From a checkpoint of a small image classifier: 32-pixel images, activation relu.
Rows from block 5 of a small image classifier, named by matrix and row number. Each number is 200 + 20 x the weight over its row's rms, rounded and kept within 0 to 999. All counts start at 0.
Before each channel's rows are labels from the 100 images, of 14848, where the channel reaches its highest value: "strongest on" is what is common among them; "colour at peak" is the nearest of a few named colours to the mean colour under the peak. Only what is clearly more common there than usual is listed. The data: microscope photos of single blood and bone marrow cells.
# conv: 3x3 conv (model.blocks.5.conv.weight, 288x288x3x3, each kernel summed), inputs 72-143

strongest on: cell type: promyelocyte
colour at peak: purple
conv.157,168,186,206,208,166,226,224,193,212,192,186,228,218,199,176,218,203,181,195,204,179,195,206,208,189,187,206,192,198,179,207,195,208,196,180,218,251,202,222,188,199,208,172,220,192,201,210,214,212,190,203,221,171,184,189,203,179,178,223,214,194,215,183,210,187,216,197,193,217,204,191,230

strongest on: cell type: erythroblast
colour at peak: blue
conv.60,197,200,238,205,198,210,205,240,182,201,209,238,204,189,209,206,187,190,169,196,177,199,202,159,183,177,199,192,204,175,154,223,186,189,178,193,197,193,229,182,177,190,223,183,232,178,219,209,191,183,175,190,175,206,245,182,186,212,178,204,206,192,185,192,215,175,222,172,185,176,193,216

strongest on: cell type: erythroblast
colour at peak: blue
conv.34,198,202,192,190,200,212,174,200,189,210,196,183,232,198,143,241,226,211,167,228,216,202,210,216,218,193,185,191,163,201,200,223,183,204,239,183,206,220,222,148,200,187,178,182,205,208,230,183,164,181,214,215,180,203,184,239,220,202,199,216,246,230,195,195,215,195,206,178,207,236,182,218

strongest on: cell type: erythroblast
colour at peak: blue
conv.1,194,213,204,188,200,181,211,182,171,212,220,177,197,221,165,211,219,168,191,180,202,207,188,211,212,172,202,185,206,195,172,222,197,224,198,215,221,205,249,162,201,198,211,260,185,186,226,200,226,196,197,224,197,205,218,207,182,183,188,218,224,172,190,205,205,240,220,180,169,195,217,236

strongest on: cell type: promyelocyte
colour at peak: purple
conv.96,170,215,161,170,198,210,159,210,174,205,183,211,213,202,207,197,200,176,190,208,222,193,195,198,208,206,180,205,198,169,215,179,207,196,212,214,214,236,180,179,208,163,233,188,182,217,199,234,191,186,216,200,207,205,187,228,181,185,180,187,198,205,186,193,208,207,204,200,217,223,206,193

strongest on: cell type: erythroblast; cell type: plasma cell
colour at peak: blue
conv.181,195,199,185,212,193,194,218,183,193,200,184,211,182,207,200,139,186,198,199,237,205,197,204,207,213,192,153,174,184,191,198,198,236,193,211,189,205,202,187,202,173,185,225,176,240,202,201,202,171,198,189,186,183,218,196,225,194,191,201,228,189,221,174,193,189,211,192,170,195,177,163,261

strongest on: cell type: promyelocyte
colour at peak: blue
conv.204,209,201,210,180,215,216,190,210,205,193,184,222,212,202,192,226,188,255,203,209,202,214,221,185,219,197,228,162,189,201,201,170,205,196,163,193,207,202,212,173,223,218,217,176,167,186,209,192,172,179,209,238,178,184,180,187,193,197,207,233,230,201,194,198,177,176,233,232,199,172,206,184

strongest on: cell type: erythroblast
colour at peak: blue
conv.49,183,161,222,198,189,157,204,171,265,209,199,169,179,177,212,193,214,218,189,227,197,223,221,189,221,204,201,204,163,180,199,187,221,207,196,237,174,184,181,207,208,206,189,193,223,165,194,163,193,195,198,208,197,194,174,213,182,239,206,236,174,219,198,200,204,192,213,198,237,195,200,184

strongest on: cell type: erythroblast
colour at peak: purple; blue
conv.220,195,189,208,208,226,193,224,205,186,183,161,200,196,217,200,190,191,185,179,200,166,204,218,210,203,191,183,185,248,222,181,213,194,200,212,177,197,229,179,210,186,182,205,178,191,182,222,210,202,185,193,222,175,186,207,139,216,198,188,171,215,222,200,174,194,213,187,167,227,216,207,198

strongest on: cell type: promyelocyte
colour at peak: blue
conv.118,226,181,206,190,212,217,191,205,175,171,170,174,174,193,198,238,214,192,177,184,206,229,208,213,188,204,227,175,186,204,176,198,226,233,243,173,191,210,181,224,191,215,208,219,189,204,194,234,158,190,216,230,228,207,174,197,172,183,220,193,211,209,196,204,154,207,226,225,196,210,210,218

strongest on: cell type: promyelocyte
colour at peak: blue
conv.247,203,166,203,164,220,200,231,192,227,196,174,213,208,247,191,183,187,243,228,191,193,218,251,184,217,197,203,214,199,167,180,182,226,168,215,214,215,205,208,182,205,192,208,230,211,202,195,223,196,208,220,171,184,150,206,197,221,209,208,222,213,223,193,205,219,187,157,190,211,182,216,227

strongest on: cell type: promyelocyte
colour at peak: purple
conv.79,230,199,229,204,207,182,191,194,230,209,217,199,185,210,196,196,208,200,186,171,200,195,200,195,177,249,230,220,196,221,193,184,199,224,210,201,214,213,185,222,203,184,201,206,160,236,187,187,192,177,198,199,203,176,251,171,218,181,168,174,192,185,198,216,211,202,181,219,217,240,190,197

strongest on: cell type: erythroblast
colour at peak: blue
conv.48,186,216,189,196,204,203,191,194,205,173,215,172,193,190,193,221,224,219,206,232,231,231,194,197,177,210,210,215,170,209,199,213,207,218,199,170,205,196,192,181,219,240,176,193,197,187,219,174,186,186,186,190,206,222,191,211,196,187,191,211,202,164,185,193,171,223,184,172,202,208,216,212