A small image classifier, trained from scratch.
Model: 7.7M parameters, 32-pixel images, arch vgg, depths [2, 2, 5, 2], widths [96, 160, 288, 512].
Training: soap at rate 0.0035, 18900 steps, held-out accuracy 91%.
Data: trained on microscope photos of single blood and bone marrow cells, 48542 training examples.
Rows from block 6 of a small image classifier, named by matrix and row number. Each number is 50 + 12 x the weight over its row's rms, rounded and kept within 0 to 99. All counts start at 0.
After each channel's rows are labels from the 100 images, of 14848, where the channel reaches its highest value: "strongest on" is what is common among them; "colour at peak" is the nearest of a few named colours to the mean colour under the peak. Only what is clearly more common there than usual is listed. The data: microscope photos of single blood and bone marrow cells. In brackets: how many of the 100, against the usual share in percent.
# conv: 3x3 conv (model.blocks.6.conv.weight, 288x288x3x3, each kernel summed), inputs 72-143

conv.175:36 46 60 62 36 52 69 58 51 40 54 44 27 50 45 44 47 41 51 48 58 60 62 52 67 55 36 53 37 70 63 47 37 52 54 83 54 79 58 55 76 34 45 53 44 54 38 52 59 61 42 57 65 38 33 36 50 51 50 50 56 50 46 74 37 51 34 39 25 46 38 52
strongest on: cell type: band neutrophil (35 vs 5.6)
colour at peak: purple (52 vs 21.5); blue (40 vs 8.6)

conv.201:66 52 43 65 47 69 46 67 31 61 47 48 50 43 52 25 56 54 41 67 51 49 54 79 58 41 42 34 26 43 49 45 57 53 70 64 82 28 30 43 32 62 37 50 43 58 46 54 43 38 56 40 49 50 47 55 45 58 52 55 54 55 49 54 58 53 47 56 54 52 28 40
strongest on: cell type: proerythroblast (38 vs 1.5)
colour at peak: blue (56 vs 8.6)

conv.137:73 32 76 64 42 49 50 53 20 37 55 53 53 55 56 60 67 42 62 26 51 52 33 49 60 33 30 42 46 58 32 56 39 51 71 62 52 55 56 27 49 52 53 53 63 65 49 55 35 67 43 39 81 53 41 27 39 55 53 57 38 40 47 42 77 38 44 41 46 28 53 37
strongest on: cell type: plasma cell (50 vs 3.6)
colour at peak: blue (69 vs 8.6)

conv.95:80 84 57 53 51 41 56 60 31 45 52 51 46 42 58 50 21 50 32 49 60 49 49 52 39 45 43 53 48 53 25 37 52 56 42 41 37 46 47 50 70 76 42 47 31 49 37 40 48 48 38 44 47 33 54 44 66 50 54 58 57 43 57 41 50 64 36 56 55 67 42 46
strongest on: cell type: band neutrophil (26 vs 5.6)
colour at peak: purple (47 vs 21.5); blue (43 vs 8.6)

conv.114:52 44 79 51 66 64 56 36 56 55 76 49 56 48 79 34 46 56 49 44 44 53 63 39 60 47 59 66 63 48 43 37 42 53 59 53 38 46 51 55 45 43 63 53 26 59 46 38 40 64 41 39 43 62 51 71 48 52 42 57 54 36 58 40 49 78 65 49 32 57 56 38
strongest on: cell type: lymphocyte (40 vs 15.2)
colour at peak: blue (70 vs 8.6)

conv.217:45 43 50 65 53 22 50 29 32 59 38 60 66 45 50 45 63 33 47 39 43 46 27 36 35 35 67 52 52 43 44 44 43 59 43 44 62 74 39 36 51 81 30 50 37 38 58 61 54 42 35 63 49 61 62 38 37 30 58 51 36 27 54 37 49 90 19 47 55 50 39 34
strongest on: cell type: band neutrophil (26 vs 5.6)
colour at peak: purple (73 vs 21.5)

conv.6:51 39 54 68 40 42 52 35 48 58 47 57 43 43 46 39 56 56 43 56 49 57 61 57 66 57 32 59 36 36 41 39 54 36 51 52 65 52 63 45 49 44 54 52 38 27 41 59 84 85 51 54 55 42 43 55 42 38 26 47 52 38 30 44 67 33 41 42 55 51 61 56
strongest on: cell type: erythroblast (55 vs 14.3)
colour at peak: purple (50 vs 21.5)

conv.10:58 40 38 61 57 48 58 60 52 55 41 76 73 41 49 61 49 44 62 48 51 40 55 43 68 60 36 43 43 44 41 16 50 53 44 48 40 42 40 55 26 40 49 43 62 35 43 60 38 35 45 48 36 43 58 51 39 53 28 60 59 59 65 36 41 55 43 44 46 63 23 47
strongest on: cell type: plasma cell (26 vs 3.6)
colour at peak: blue (39 vs 8.6)

conv.113:23 48 31 57 41 45 43 33 51 56 39 43 40 56 49 72 58 61 36 50 46 55 71 41 37 50 38 45 52 44 81 55 56 57 42 55 72 41 83 55 66 75 52 29 43 45 44 55 44 64 48 61 39 30 44 53 48 31 53 50 51 41 77 55 63 47 64 38 36 48 42 38
strongest on: cell type: erythroblast (40 vs 14.3); cell type: plasma cell (38 vs 3.6)
colour at peak: blue (49 vs 8.6); black (43 vs 1.1)

conv.128:46 47 50 49 35 31 51 34 25 51 51 40 28 47 48 41 49 21 49 52 46 62 42 51 75 58 28 51 64 39 53 61 53 48 65 52 64 26 68 32 51 77 64 43 53 56 31 38 35 75 49 37 32 46 71 42 54 52 36 37 51 65 70 55 48 57 67 49 34 51 54 61
strongest on: cell type: eosinophil (39 vs 4.2)
colour at peak: purple (54 vs 21.5); blue (35 vs 8.6)

conv.98:77 59 42 52 30 56 40 42 51 54 31 47 42 49 48 31 36 46 44 16 62 49 56 38 31 36 68 51 47 60 43 79 57 47 50 27 49 50 55 58 65 31 59 48 42 64 30 48 44 36 37 43 63 29 52 66 43 54 42 36 58 45 39 74 62 55 39 59 70 40 67 56
strongest on: cell type: band neutrophil (27 vs 5.6)
colour at peak: purple (46 vs 21.5); blue (35 vs 8.6)

conv.255:46 57 39 48 49 37 26 46 40 79 25 59 41 64 37 37 48 52 54 34 50 36 29 52 41 49 41 65 58 56 58 66 51 42 58 49 64 38 48 55 60 42 37 45 49 44 35 65 47 30 51 53 52 33 27 64 58 67 41 53 21 54 25 36 45 52 47 51 49 72 71 42
strongest on: cell type: plasma cell (39 vs 3.6)
colour at peak: blue (56 vs 8.6)

conv.153:53 65 73 51 59 33 34 54 47 66 36 57 50 58 45 59 46 40 60 62 34 33 31 39 36 47 66 42 43 35 48 57 50 45 42 55 28 46 43 42 56 31 56 45 70 49 45 48 46 74 49 51 49 39 72 39 49 71 72 64 25 62 52 60 67 40 45 49 62 46 36 37
strongest on: cell type: artefact (40 vs 9.8)
colour at peak: purple (83 vs 21.5)

conv.1:44 52 59 41 35 42 61 58 53 52 55 41 30 50 55 81 57 67 50 46 69 44 28 29 68 42 59 36 27 64 24 22 59 48 40 70 54 65 46 52 36 41 38 32 59 65 82 52 55 62 41 52 45 43 52 45 47 38 27 58 52 63 62 45 49 49 36 41 44 34 70 45
strongest on: cell type: plasma cell (50 vs 3.6); cell type: promyelocyte (30 vs 6.4)
colour at peak: purple (50 vs 21.5); blue (32 vs 8.6)

conv.266:30 66 60 46 54 49 78 62 55 54 59 45 34 38 57 61 46 45 43 84 60 46 48 68 54 34 23 66 45 74 37 74 37 66 52 47 46 53 46 46 63 34 47 63 51 36 40 48 47 20 42 49 34 66 49 53 53 59 40 30 58 34 54 46 34 51 56 38 62 31 38 61
strongest on: cell type: promyelocyte (44 vs 6.4)
colour at peak: purple (57 vs 21.5); blue (36 vs 8.6)

conv.53:59 27 50 54 36 48 41 37 35 39 55 56 53 46 55 67 48 51 31 58 49 61 47 55 40 59 49 42 44 65 85 42 33 58 50 25 61 49 30 74 47 43 54 40 72 49 61 51 35 49 59 47 77 47 49 54 41 47 55 27 56 61 54 54 57 49 50 39 60 45 50 81
strongest on: cell type: blast (25 vs 6.1)
colour at peak: purple (73 vs 21.5); blue (27 vs 8.6)

conv.66:43 50 69 73 37 41 51 35 42 45 60 48 54 65 50 63 57 51 61 45 38 38 41 57 36 47 37 42 54 68 55 43 40 53 50 76 54 70 44 58 45 59 56 47 58 52 56 55 62 48 49 53 39 64 36 51 47 51 33 67 58 54 56 51 61 63 59 63 61 41 13 43
strongest on: cell type: lymphocyte (34 vs 15.2)
colour at peak: blue (38 vs 8.6)

conv.188:44 47 65 49 51 56 34 44 47 38 57 80 40 59 38 33 45 78 36 31 28 59 57 48 44 42 62 42 68 25 55 46 42 53 76 60 50 47 42 82 64 44 59 46 33 36 57 45 34 58 42 45 38 41 61 58 64 30 57 62 27 62 78 63 32 60 73 32 32 60 58 46
strongest on: cell type: proerythroblast (40 vs 1.5)
colour at peak: blue (76 vs 8.6)

conv.215:53 36 50 60 49 78 51 48 42 36 58 53 64 43 63 50 58 61 52 49 34 42 96 45 35 49 49 67 29 43 51 63 24 55 28 45 52 37 50 21 42 47 46 82 54 61 49 68 63 73 67 37 59 48 61 39 58 39 65 41 44 31 40 49 54 37 46 49 53 54 54 47
strongest on: cell type: lymphocyte (47 vs 15.2)
colour at peak: purple (79 vs 21.5)

conv.192:51 62 56 51 41 48 37 64 46 31 43 41 46 50 34 60 46 58 59 43 47 77 61 53 64 48 52 46 68 28 45 36 36 54 73 36 48 42 32 58 40 45 58 45 21 39 65 50 50 61 48 77 30 32 61 38 68 42 49 50 53 66 52 67 59 48 27 49 36 36 51 48
strongest on: smear: peripheral blood (70 vs 16.2); cell type: eosinophil (27 vs 4.2)
colour at peak: purple (80 vs 21.5)

conv.87:51 68 39 57 72 41 56 41 44 53 64 45 36 19 44 45 61 56 57 54 64 39 59 59 52 31 48 48 60 73 52 49 41 48 31 49 48 33 52 42 54 46 39 64 28 57 40 63 33 57 55 62 46 29 35 52 59 58 55 45 52 20 32 55 53 50 64 43 51 51 42 47
strongest on: cell type: eosinophil (51 vs 4.2)
colour at peak: purple (70 vs 21.5); blue (25 vs 8.6)

conv.228:53 43 74 33 32 68 58 41 50 67 36 71 41 47 45 49 41 46 52 48 40 45 41 47 27 56 53 24 41 43 47 64 68 17 48 40 41 64 74 32 67 35 29 50 42 73 38 55 62 31 65 50 51 64 49 32 68 34 60 82 51 41 63 56 40 25 37 58 56 31 53 45
strongest on: cell type: plasma cell (53 vs 3.6)
colour at peak: blue (67 vs 8.6)

conv.44:59 40 38 59 66 50 41 60 46 51 45 47 29 46 56 55 50 40 50 44 40 48 45 45 46 59 31 55 61 31 52 33 49 10 54 47 71 34 51 26 50 56 37 51 64 45 46 41 39 34 30 27 43 39 59 39 59 55 55 52 55 55 38 62 80 39 60 69 53 43 38 64
strongest on: smear: peripheral blood (44 vs 16.2); cell type: lymphocyte (36 vs 15.2); cell type: myeloblast (26 vs 1.9)
colour at peak: purple (68 vs 21.5); blue (26 vs 8.6)

conv.256:82 53 53 49 35 50 38 55 54 36 50 51 59 54 38 45 41 40 61 43 66 36 34 54 54 45 43 38 55 56 64 52 66 49 55 29 88 47 53 52 69 63 32 59 49 55 44 50 50 50 57 60 29 36 52 52 71 40 36 44 40 40 58 48 46 43 52 59 53 37 53 47
strongest on: cell type: eosinophil (41 vs 4.2)
colour at peak: purple (76 vs 21.5)

conv.74:40 42 52 44 55 53 44 34 41 50 53 35 69 35 59 65 33 54 58 46 68 62 43 51 31 49 37 42 52 45 33 72 40 30 38 45 50 59 45 49 45 51 27 57 45 50 55 49 56 58 56 50 52 46 50 41 44 52 46 40 58 69 37 58 57 46 31 35 48 53 23 56
strongest on: cell type: segmented neutrophil (65 vs 20)
colour at peak: purple (70 vs 21.5)

conv.39:45 45 51 46 40 76 44 48 42 45 46 42 56 48 58 42 45 52 51 67 66 53 60 56 38 51 60 47 38 38 47 48 32 63 50 46 57 60 45 56 48 43 43 70 26 51 41 35 49 51 55 48 49 39 53 40 55 45 48 51 50 72 53 43 92 27 49 22 27 59 46 40
strongest on: cell type: artefact (55 vs 9.8)
colour at peak: purple (59 vs 21.5)

conv.272:31 61 29 69 91 63 61 36 45 57 59 34 56 59 43 53 43 29 78 43 66 62 55 57 36 46 41 38 47 30 53 47 42 47 45 39 57 57 42 43 40 31 56 54 61 48 55 51 59 62 49 40 67 54 44 47 31 69 63 78 44 55 44 52 46 59 41 53 53 52 49 40
strongest on: cell type: promyelocyte (39 vs 6.4)
colour at peak: purple (73 vs 21.5); blue (26 vs 8.6)

conv.23:62 90 51 37 29 42 38 40 72 46 64 57 51 56 27 41 66 52 54 46 48 29 38 41 28 23 49 29 49 51 53 58 80 51 51 50 47 39 42 31 52 67 56 27 39 39 59 38 47 43 43 65 46 62 31 46 33 47 47 63 29 43 45 46 59 40 46 53 59 35 52 46
strongest on: cell type: monocyte (34 vs 3.4)
colour at peak: purple (74 vs 21.5)

conv.221:40 38 60 53 72 40 59 29 58 30 36 25 39 38 29 44 63 38 51 40 54 39 42 72 51 46 65 43 70 44 29 27 57 60 42 60 37 63 47 68 65 80 61 48 28 47 63 52 27 51 64 41 53 54 41 47 22 51 58 58 33 74 48 46 21 43 54 68 39 48 55 43
strongest on: cell type: blast (35 vs 6.1)
colour at peak: purple (73 vs 21.5); blue (26 vs 8.6)

conv.211:48 56 78 67 86 26 37 48 35 46 50 68 38 64 57 42 62 41 49 52 60 56 43 39 32 57 55 41 39 52 32 50 51 45 50 44 29 36 56 48 62 60 57 56 51 34 42 64 52 43 58 08 71 58 47 45 69 58 52 42 47 29 50 54 45 56 30 64 40 66 41 53
strongest on: cell type: blast (41 vs 6.1)
colour at peak: purple (74 vs 21.5); blue (26 vs 8.6)

conv.122:46 52 62 72 47 50 49 45 48 47 42 29 53 64 53 55 55 49 53 30 44 61 32 38 37 64 65 53 53 54 46 52 56 71 63 38 56 48 52 45 44 27 60 57 49 48 50 78 50 56 31 59 44 70 57 55 34 43 50 50 70 33 36 85 53 53 74 58 36 42 55 88
strongest on: smear: peripheral blood (92 vs 16.2); cell type: lymphocyte (83 vs 15.2)
colour at peak: purple (76 vs 21.5)

conv.224:27 58 54 34 70 48 67 21 42 58 61 38 65 40 44 53 44 47 42 53 59 60 39 51 39 36 28 22 64 36 36 41 41 51 46 36 71 35 65 66 47 52 45 53 50 43 54 51 34 42 62 42 54 45 39 58 61 40 63 55 66 53 54 54 52 55 31 42 91 30 95 64
strongest on: cell type: blast (33 vs 6.1)
colour at peak: purple (49 vs 21.5); blue (46 vs 8.6)

conv.286:19 33 35 45 43 38 33 57 46 57 52 30 44 48 57 57 73 49 72 47 36 51 50 38 45 64 46 57 58 51 41 44 51 45 65 70 50 44 52 35 64 42 71 46 32 42 64 28 41 49 53 62 50 72 42 30 39 59 63 48 57 54 51 57 62 43 36 38 60 47 66 48
strongest on: cell type: band neutrophil (34 vs 5.6)
colour at peak: purple (61 vs 21.5); blue (38 vs 8.6)

conv.220:48 43 54 31 62 42 57 35 60 44 63 28 55 40 79 62 33 54 47 58 37 55 45 48 51 49 29 33 50 39 48 38 41 39 64 34 69 36 70 62 51 58 52 61 66 52 24 46 34 46 51 51 46 50 32 49 48 63 67 37 96 52 58 64 52 56 53 71 44 52 29 51
strongest on: cell type: eosinophil (29 vs 4.2)
colour at peak: purple (66 vs 21.5); blue (34 vs 8.6)

conv.8:51 83 49 43 44 56 49 48 54 33 70 73 44 65 51 74 39 43 48 64 57 55 43 39 26 51 49 48 64 39 38 50 53 43 71 43 51 50 41 44 43 58 53 32 51 35 19 49 61 58 39 46 35 55 42 59 39 28 35 55 68 44 63 47 52 59 51 58 49 62 44 59
strongest on: cell type: erythroblast (46 vs 14.3)
colour at peak: blue (55 vs 8.6)

conv.191:89 47 48 47 50 38 42 44 59 44 43 53 43 64 34 51 47 74 51 31 38 53 56 41 40 33 35 55 42 63 40 67 57 57 39 58 56 53 73 48 61 42 62 47 76 56 35 53 38 44 44 48 48 37 69 50 51 50 39 45 37 44 41 38 63 59 44 59 63 21 43 57
strongest on: cell type: artefact (25 vs 9.8)
colour at peak: purple (71 vs 21.5)

conv.111:38 62 46 60 46 43 48 52 57 59 35 41 43 49 78 47 53 50 50 44 56 39 59 64 53 25 52 45 49 60 42 42 48 50 41 35 50 50 47 57 42 42 36 50 64 43 31 53 47 57 37 55 45 55 53 36 32 33 51 42 35 54 54 76 30 60 54 51 50 57 34 39
strongest on: cell type: segmented neutrophil (68 vs 20)
colour at peak: purple (52 vs 21.5); blue (29 vs 8.6)

conv.281:55 55 39 32 48 50 33 64 51 44 36 31 43 49 41 48 38 68 32 57 47 38 48 54 33 40 52 40 53 54 49 72 47 75 38 63 54 58 45 53 63 55 42 49 46 46 51 69 44 53 60 80 41 71 48 57 61 66 59 45 52 26 65 38 36 61 60 35 75 58 23 62
strongest on: cell type: segmented neutrophil (72 vs 20); smear: peripheral blood (42 vs 16.2)
colour at peak: purple (72 vs 21.5)

conv.93:40 50 47 36 52 55 50 62 49 29 45 43 31 63 51 69 44 34 48 52 40 63 53 49 61 35 41 39 52 51 45 38 47 61 30 49 64 54 42 57 56 43 60 51 46 38 49 51 40 42 69 89 60 42 49 60 59 76 60 56 54 61 55 64 31 45 35 52 77 49 68 46
strongest on: cell type: erythroblast (93 vs 14.3)
colour at peak: blue (49 vs 8.6)

conv.110:46 29 34 57 40 45 46 61 43 54 57 63 38 46 56 59 48 40 56 76 43 63 56 61 42 37 36 54 76 31 40 57 45 37 46 76 58 37 38 64 62 44 44 57 40 61 51 41 39 50 59 33 50 36 37 56 49 47 57 69 24 55 58 67 58 55 61 49 41 41 45 59
strongest on: cell type: eosinophil (32 vs 4.2)
colour at peak: purple (63 vs 21.5); blue (30 vs 8.6)

conv.185:37 54 36 59 39 51 42 55 40 46 43 31 43 41 41 56 40 49 64 52 56 40 49 53 38 47 44 62 66 23 50 61 65 47 63 74 45 54 34 52 41 40 70 44 77 83 55 33 53 49 28 40 41 40 58 58 58 36 62 33 51 60 45 57 48 42 57 61 46 49 55 54
strongest on: cell type: erythroblast (63 vs 14.3)
colour at peak: blue (71 vs 8.6)

conv.176:67 72 58 49 38 57 51 53 34 42 62 42 46 38 47 51 59 34 45 36 46 55 41 48 62 40 50 61 34 60 38 48 66 49 57 45 46 42 73 40 66 36 52 56 24 48 28 52 56 49 40 45 32 55 63 47 39 34 62 49 55 67 76 60 66 35 69 52 31 40 75 60
strongest on: cell type: blast (28 vs 6.1); cell type: promyelocyte (25 vs 6.4)
colour at peak: purple (51 vs 21.5); blue (44 vs 8.6)

conv.208:60 29 68 42 26 63 57 39 43 43 58 68 50 57 52 41 58 35 54 61 56 55 47 81 49 32 61 43 62 39 57 43 59 69 44 68 46 33 56 44 44 34 49 36 56 70 61 46 50 56 48 67 43 62 78 30 60 53 32 56 55 62 31 86 62 52 49 64 50 44 53 59
strongest on: cell type: artefact (61 vs 9.8)
colour at peak: purple (89 vs 21.5)

conv.71:35 43 39 35 57 55 43 48 38 37 51 66 47 47 73 43 57 48 63 47 62 82 45 47 65 39 41 42 45 33 56 53 36 41 52 52 57 43 37 45 39 63 38 57 64 50 59 84 59 68 52 37 48 39 54 58 44 56 67 42 41 34 61 61 52 68 42 39 45 45 41 32
strongest on: cell type: band neutrophil (35 vs 5.6)
colour at peak: purple (78 vs 21.5)

conv.57:55 53 46 34 59 50 45 56 38 47 67 32 26 46 45 40 60 41 46 40 63 43 50 30 66 61 28 49 50 61 43 62 53 52 37 49 73 43 54 69 64 47 50 61 67 49 54 63 31 52 39 56 65 36 26 38 62 59 32 50 58 36 43 60 65 28 54 59 50 56 30 51
strongest on: cell type: myeloblast (29 vs 1.9)
colour at peak: purple (77 vs 21.5)

conv.4:61 51 48 43 48 77 28 58 48 42 54 58 45 29 44 37 61 46 67 49 64 39 62 27 76 76 44 41 41 40 62 58 41 49 28 40 54 60 51 40 35 32 28 45 61 56 73 43 53 60 49 72 47 55 26 72 47 49 51 45 57 61 44 65 71 37 55 71 32 44 44 32
strongest on: cell type: monocyte (26 vs 3.4)
colour at peak: purple (59 vs 21.5); blue (38 vs 8.6)

conv.51:62 34 46 47 57 44 37 59 37 63 57 85 47 64 61 40 56 73 58 36 54 51 34 50 37 37 58 53 45 53 55 65 39 20 50 41 61 39 59 59 42 34 39 54 21 51 78 56 34 48 47 54 48 49 51 50 59 50 34 99 55 33 61 37 44 53 44 58 44 53 53 50
strongest on: cell type: plasma cell (51 vs 3.6)
colour at peak: blue (72 vs 8.6)

conv.82:15 66 56 63 37 53 76 37 64 58 73 25 51 41 60 53 57 60 53 32 40 59 53 55 40 46 66 48 39 54 43 32 71 45 41 40 30 61 35 41 33 53 55 58 68 15 54 45 44 45 42 75 50 47 69 53 60 62 49 44 33 46 54 50 39 44 49 37 57 57 44 51
strongest on: cell type: lymphocyte (34 vs 15.2)
colour at peak: blue (52 vs 8.6); black (39 vs 1.1)

conv.210:62 55 42 42 43 36 42 58 30 51 49 25 57 49 25 58 33 45 26 31 37 51 30 65 68 64 50 45 84 44 41 40 41 44 39 73 49 38 51 51 38 59 50 25 57 36 32 40 58 47 57 33 38 51 28 70 66 46 55 48 72 54 31 48 63 36 54 65 49 66 41 65
strongest on: cell type: segmented neutrophil (76 vs 20)
colour at peak: purple (51 vs 21.5); blue (35 vs 8.6)

conv.216:68 73 62 38 47 34 49 75 42 65 48 55 79 63 60 68 36 24 53 53 49 51 18 49 84 81 58 52 51 61 49 48 51 43 29 54 36 22 56 62 31 53 43 48 59 49 51 37 64 47 61 59 56 32 59 33 49 59 50 50 29 43 41 49 72 32 29 59 44 64 59 53
strongest on: cell type: promyelocyte (43 vs 6.4)
colour at peak: purple (76 vs 21.5)

conv.124:57 57 47 79 45 33 42 42 34 29 42 40 43 46 45 54 67 40 51 41 51 57 42 51 40 38 39 41 35 65 52 42 53 33 68 32 45 51 56 61 64 38 67 46 48 40 31 35 44 44 26 36 44 62 54 43 56 56 54 42 36 49 78 26 38 50 33 42 65 45 54 52
strongest on: cell type: blast (26 vs 6.1)
colour at peak: purple (79 vs 21.5)

conv.65:60 46 40 49 49 59 36 46 34 42 46 63 20 48 62 52 65 65 57 32 50 69 60 35 33 43 49 43 38 36 23 33 38 43 40 65 52 39 70 35 36 61 43 54 41 40 41 52 37 54 49 40 31 51 69 41 51 61 49 51 54 69 51 29 46 52 32 42 48 41 22 51
strongest on: cell type: erythroblast (73 vs 14.3)
colour at peak: blue (62 vs 8.6)

conv.160:56 21 33 40 50 62 46 35 22 58 61 29 52 55 27 39 40 51 47 38 53 44 45 51 30 47 46 62 54 41 47 51 39 43 39 78 61 50 40 34 70 52 65 50 51 32 56 46 50 47 39 55 53 36 53 69 48 46 64 36 53 49 36 56 41 62 49 30 44 44 58 52
strongest on: cell type: promyelocyte (52 vs 6.4); cell type: plasma cell (28 vs 3.6)
colour at peak: blue (52 vs 8.6)

conv.127:50 42 72 67 46 48 48 50 51 51 69 45 67 55 48 47 38 50 26 48 42 55 59 38 30 58 52 41 51 64 53 57 59 43 50 42 38 74 49 61 50 49 47 44 33 59 27 41 34 40 65 51 57 45 57 52 41 40 33 15 35 57 54 59 47 43 55 41 47 68 28 43
strongest on: cell type: band neutrophil (33 vs 5.6)
colour at peak: purple (54 vs 21.5)

conv.83:57 43 58 47 48 75 54 58 72 50 64 24 48 29 46 50 64 52 50 48 30 58 61 45 41 44 60 43 22 61 40 27 39 52 47 38 40 40 47 45 47 60 28 69 49 59 41 50 51 52 66 40 23 38 50 42 41 57 32 34 48 72 73 29 69 54 50 54 50 50 54 29
strongest on: cell type: eosinophil (57 vs 4.2)
colour at peak: purple (53 vs 21.5); blue (36 vs 8.6)

conv.275:71 41 53 41 45 41 38 48 57 53 53 41 54 43 46 59 44 41 57 50 58 35 62 44 49 30 50 41 47 62 78 43 48 62 43 55 56 58 56 45 54 35 57 57 62 48 43 30 43 66 99 36 43 44 46 41 43 58 41 47 65 48 56 59 45 57 62 45 34 63 51 46
strongest on: cell type: eosinophil (80 vs 4.2)
colour at peak: purple (89 vs 21.5)

conv.198:55 42 46 58 56 41 59 54 48 44 56 67 42 67 52 59 31 48 53 37 49 35 50 51 48 49 42 28 38 44 37 52 57 45 33 25 29 28 39 37 58 22 52 47 29 82 47 47 57 39 54 37 26 38 45 60 40 55 41 55 35 54 73 60 60 54 55 51 60 62 29 42
strongest on: cell type: eosinophil (38 vs 4.2)
colour at peak: purple (64 vs 21.5)

conv.30:45 57 48 44 54 28 50 49 55 57 33 50 44 47 36 85 47 34 41 65 44 59 48 39 53 39 46 39 27 73 54 67 58 34 56 44 56 43 44 32 34 40 29 57 42 64 35 57 53 40 67 46 48 37 49 68 38 52 49 54 67 34 42 48 18 67 53 37 42 58 55 62
strongest on: cell type: proerythroblast (43 vs 1.5); cell type: erythroblast (40 vs 14.3)
colour at peak: blue (84 vs 8.6)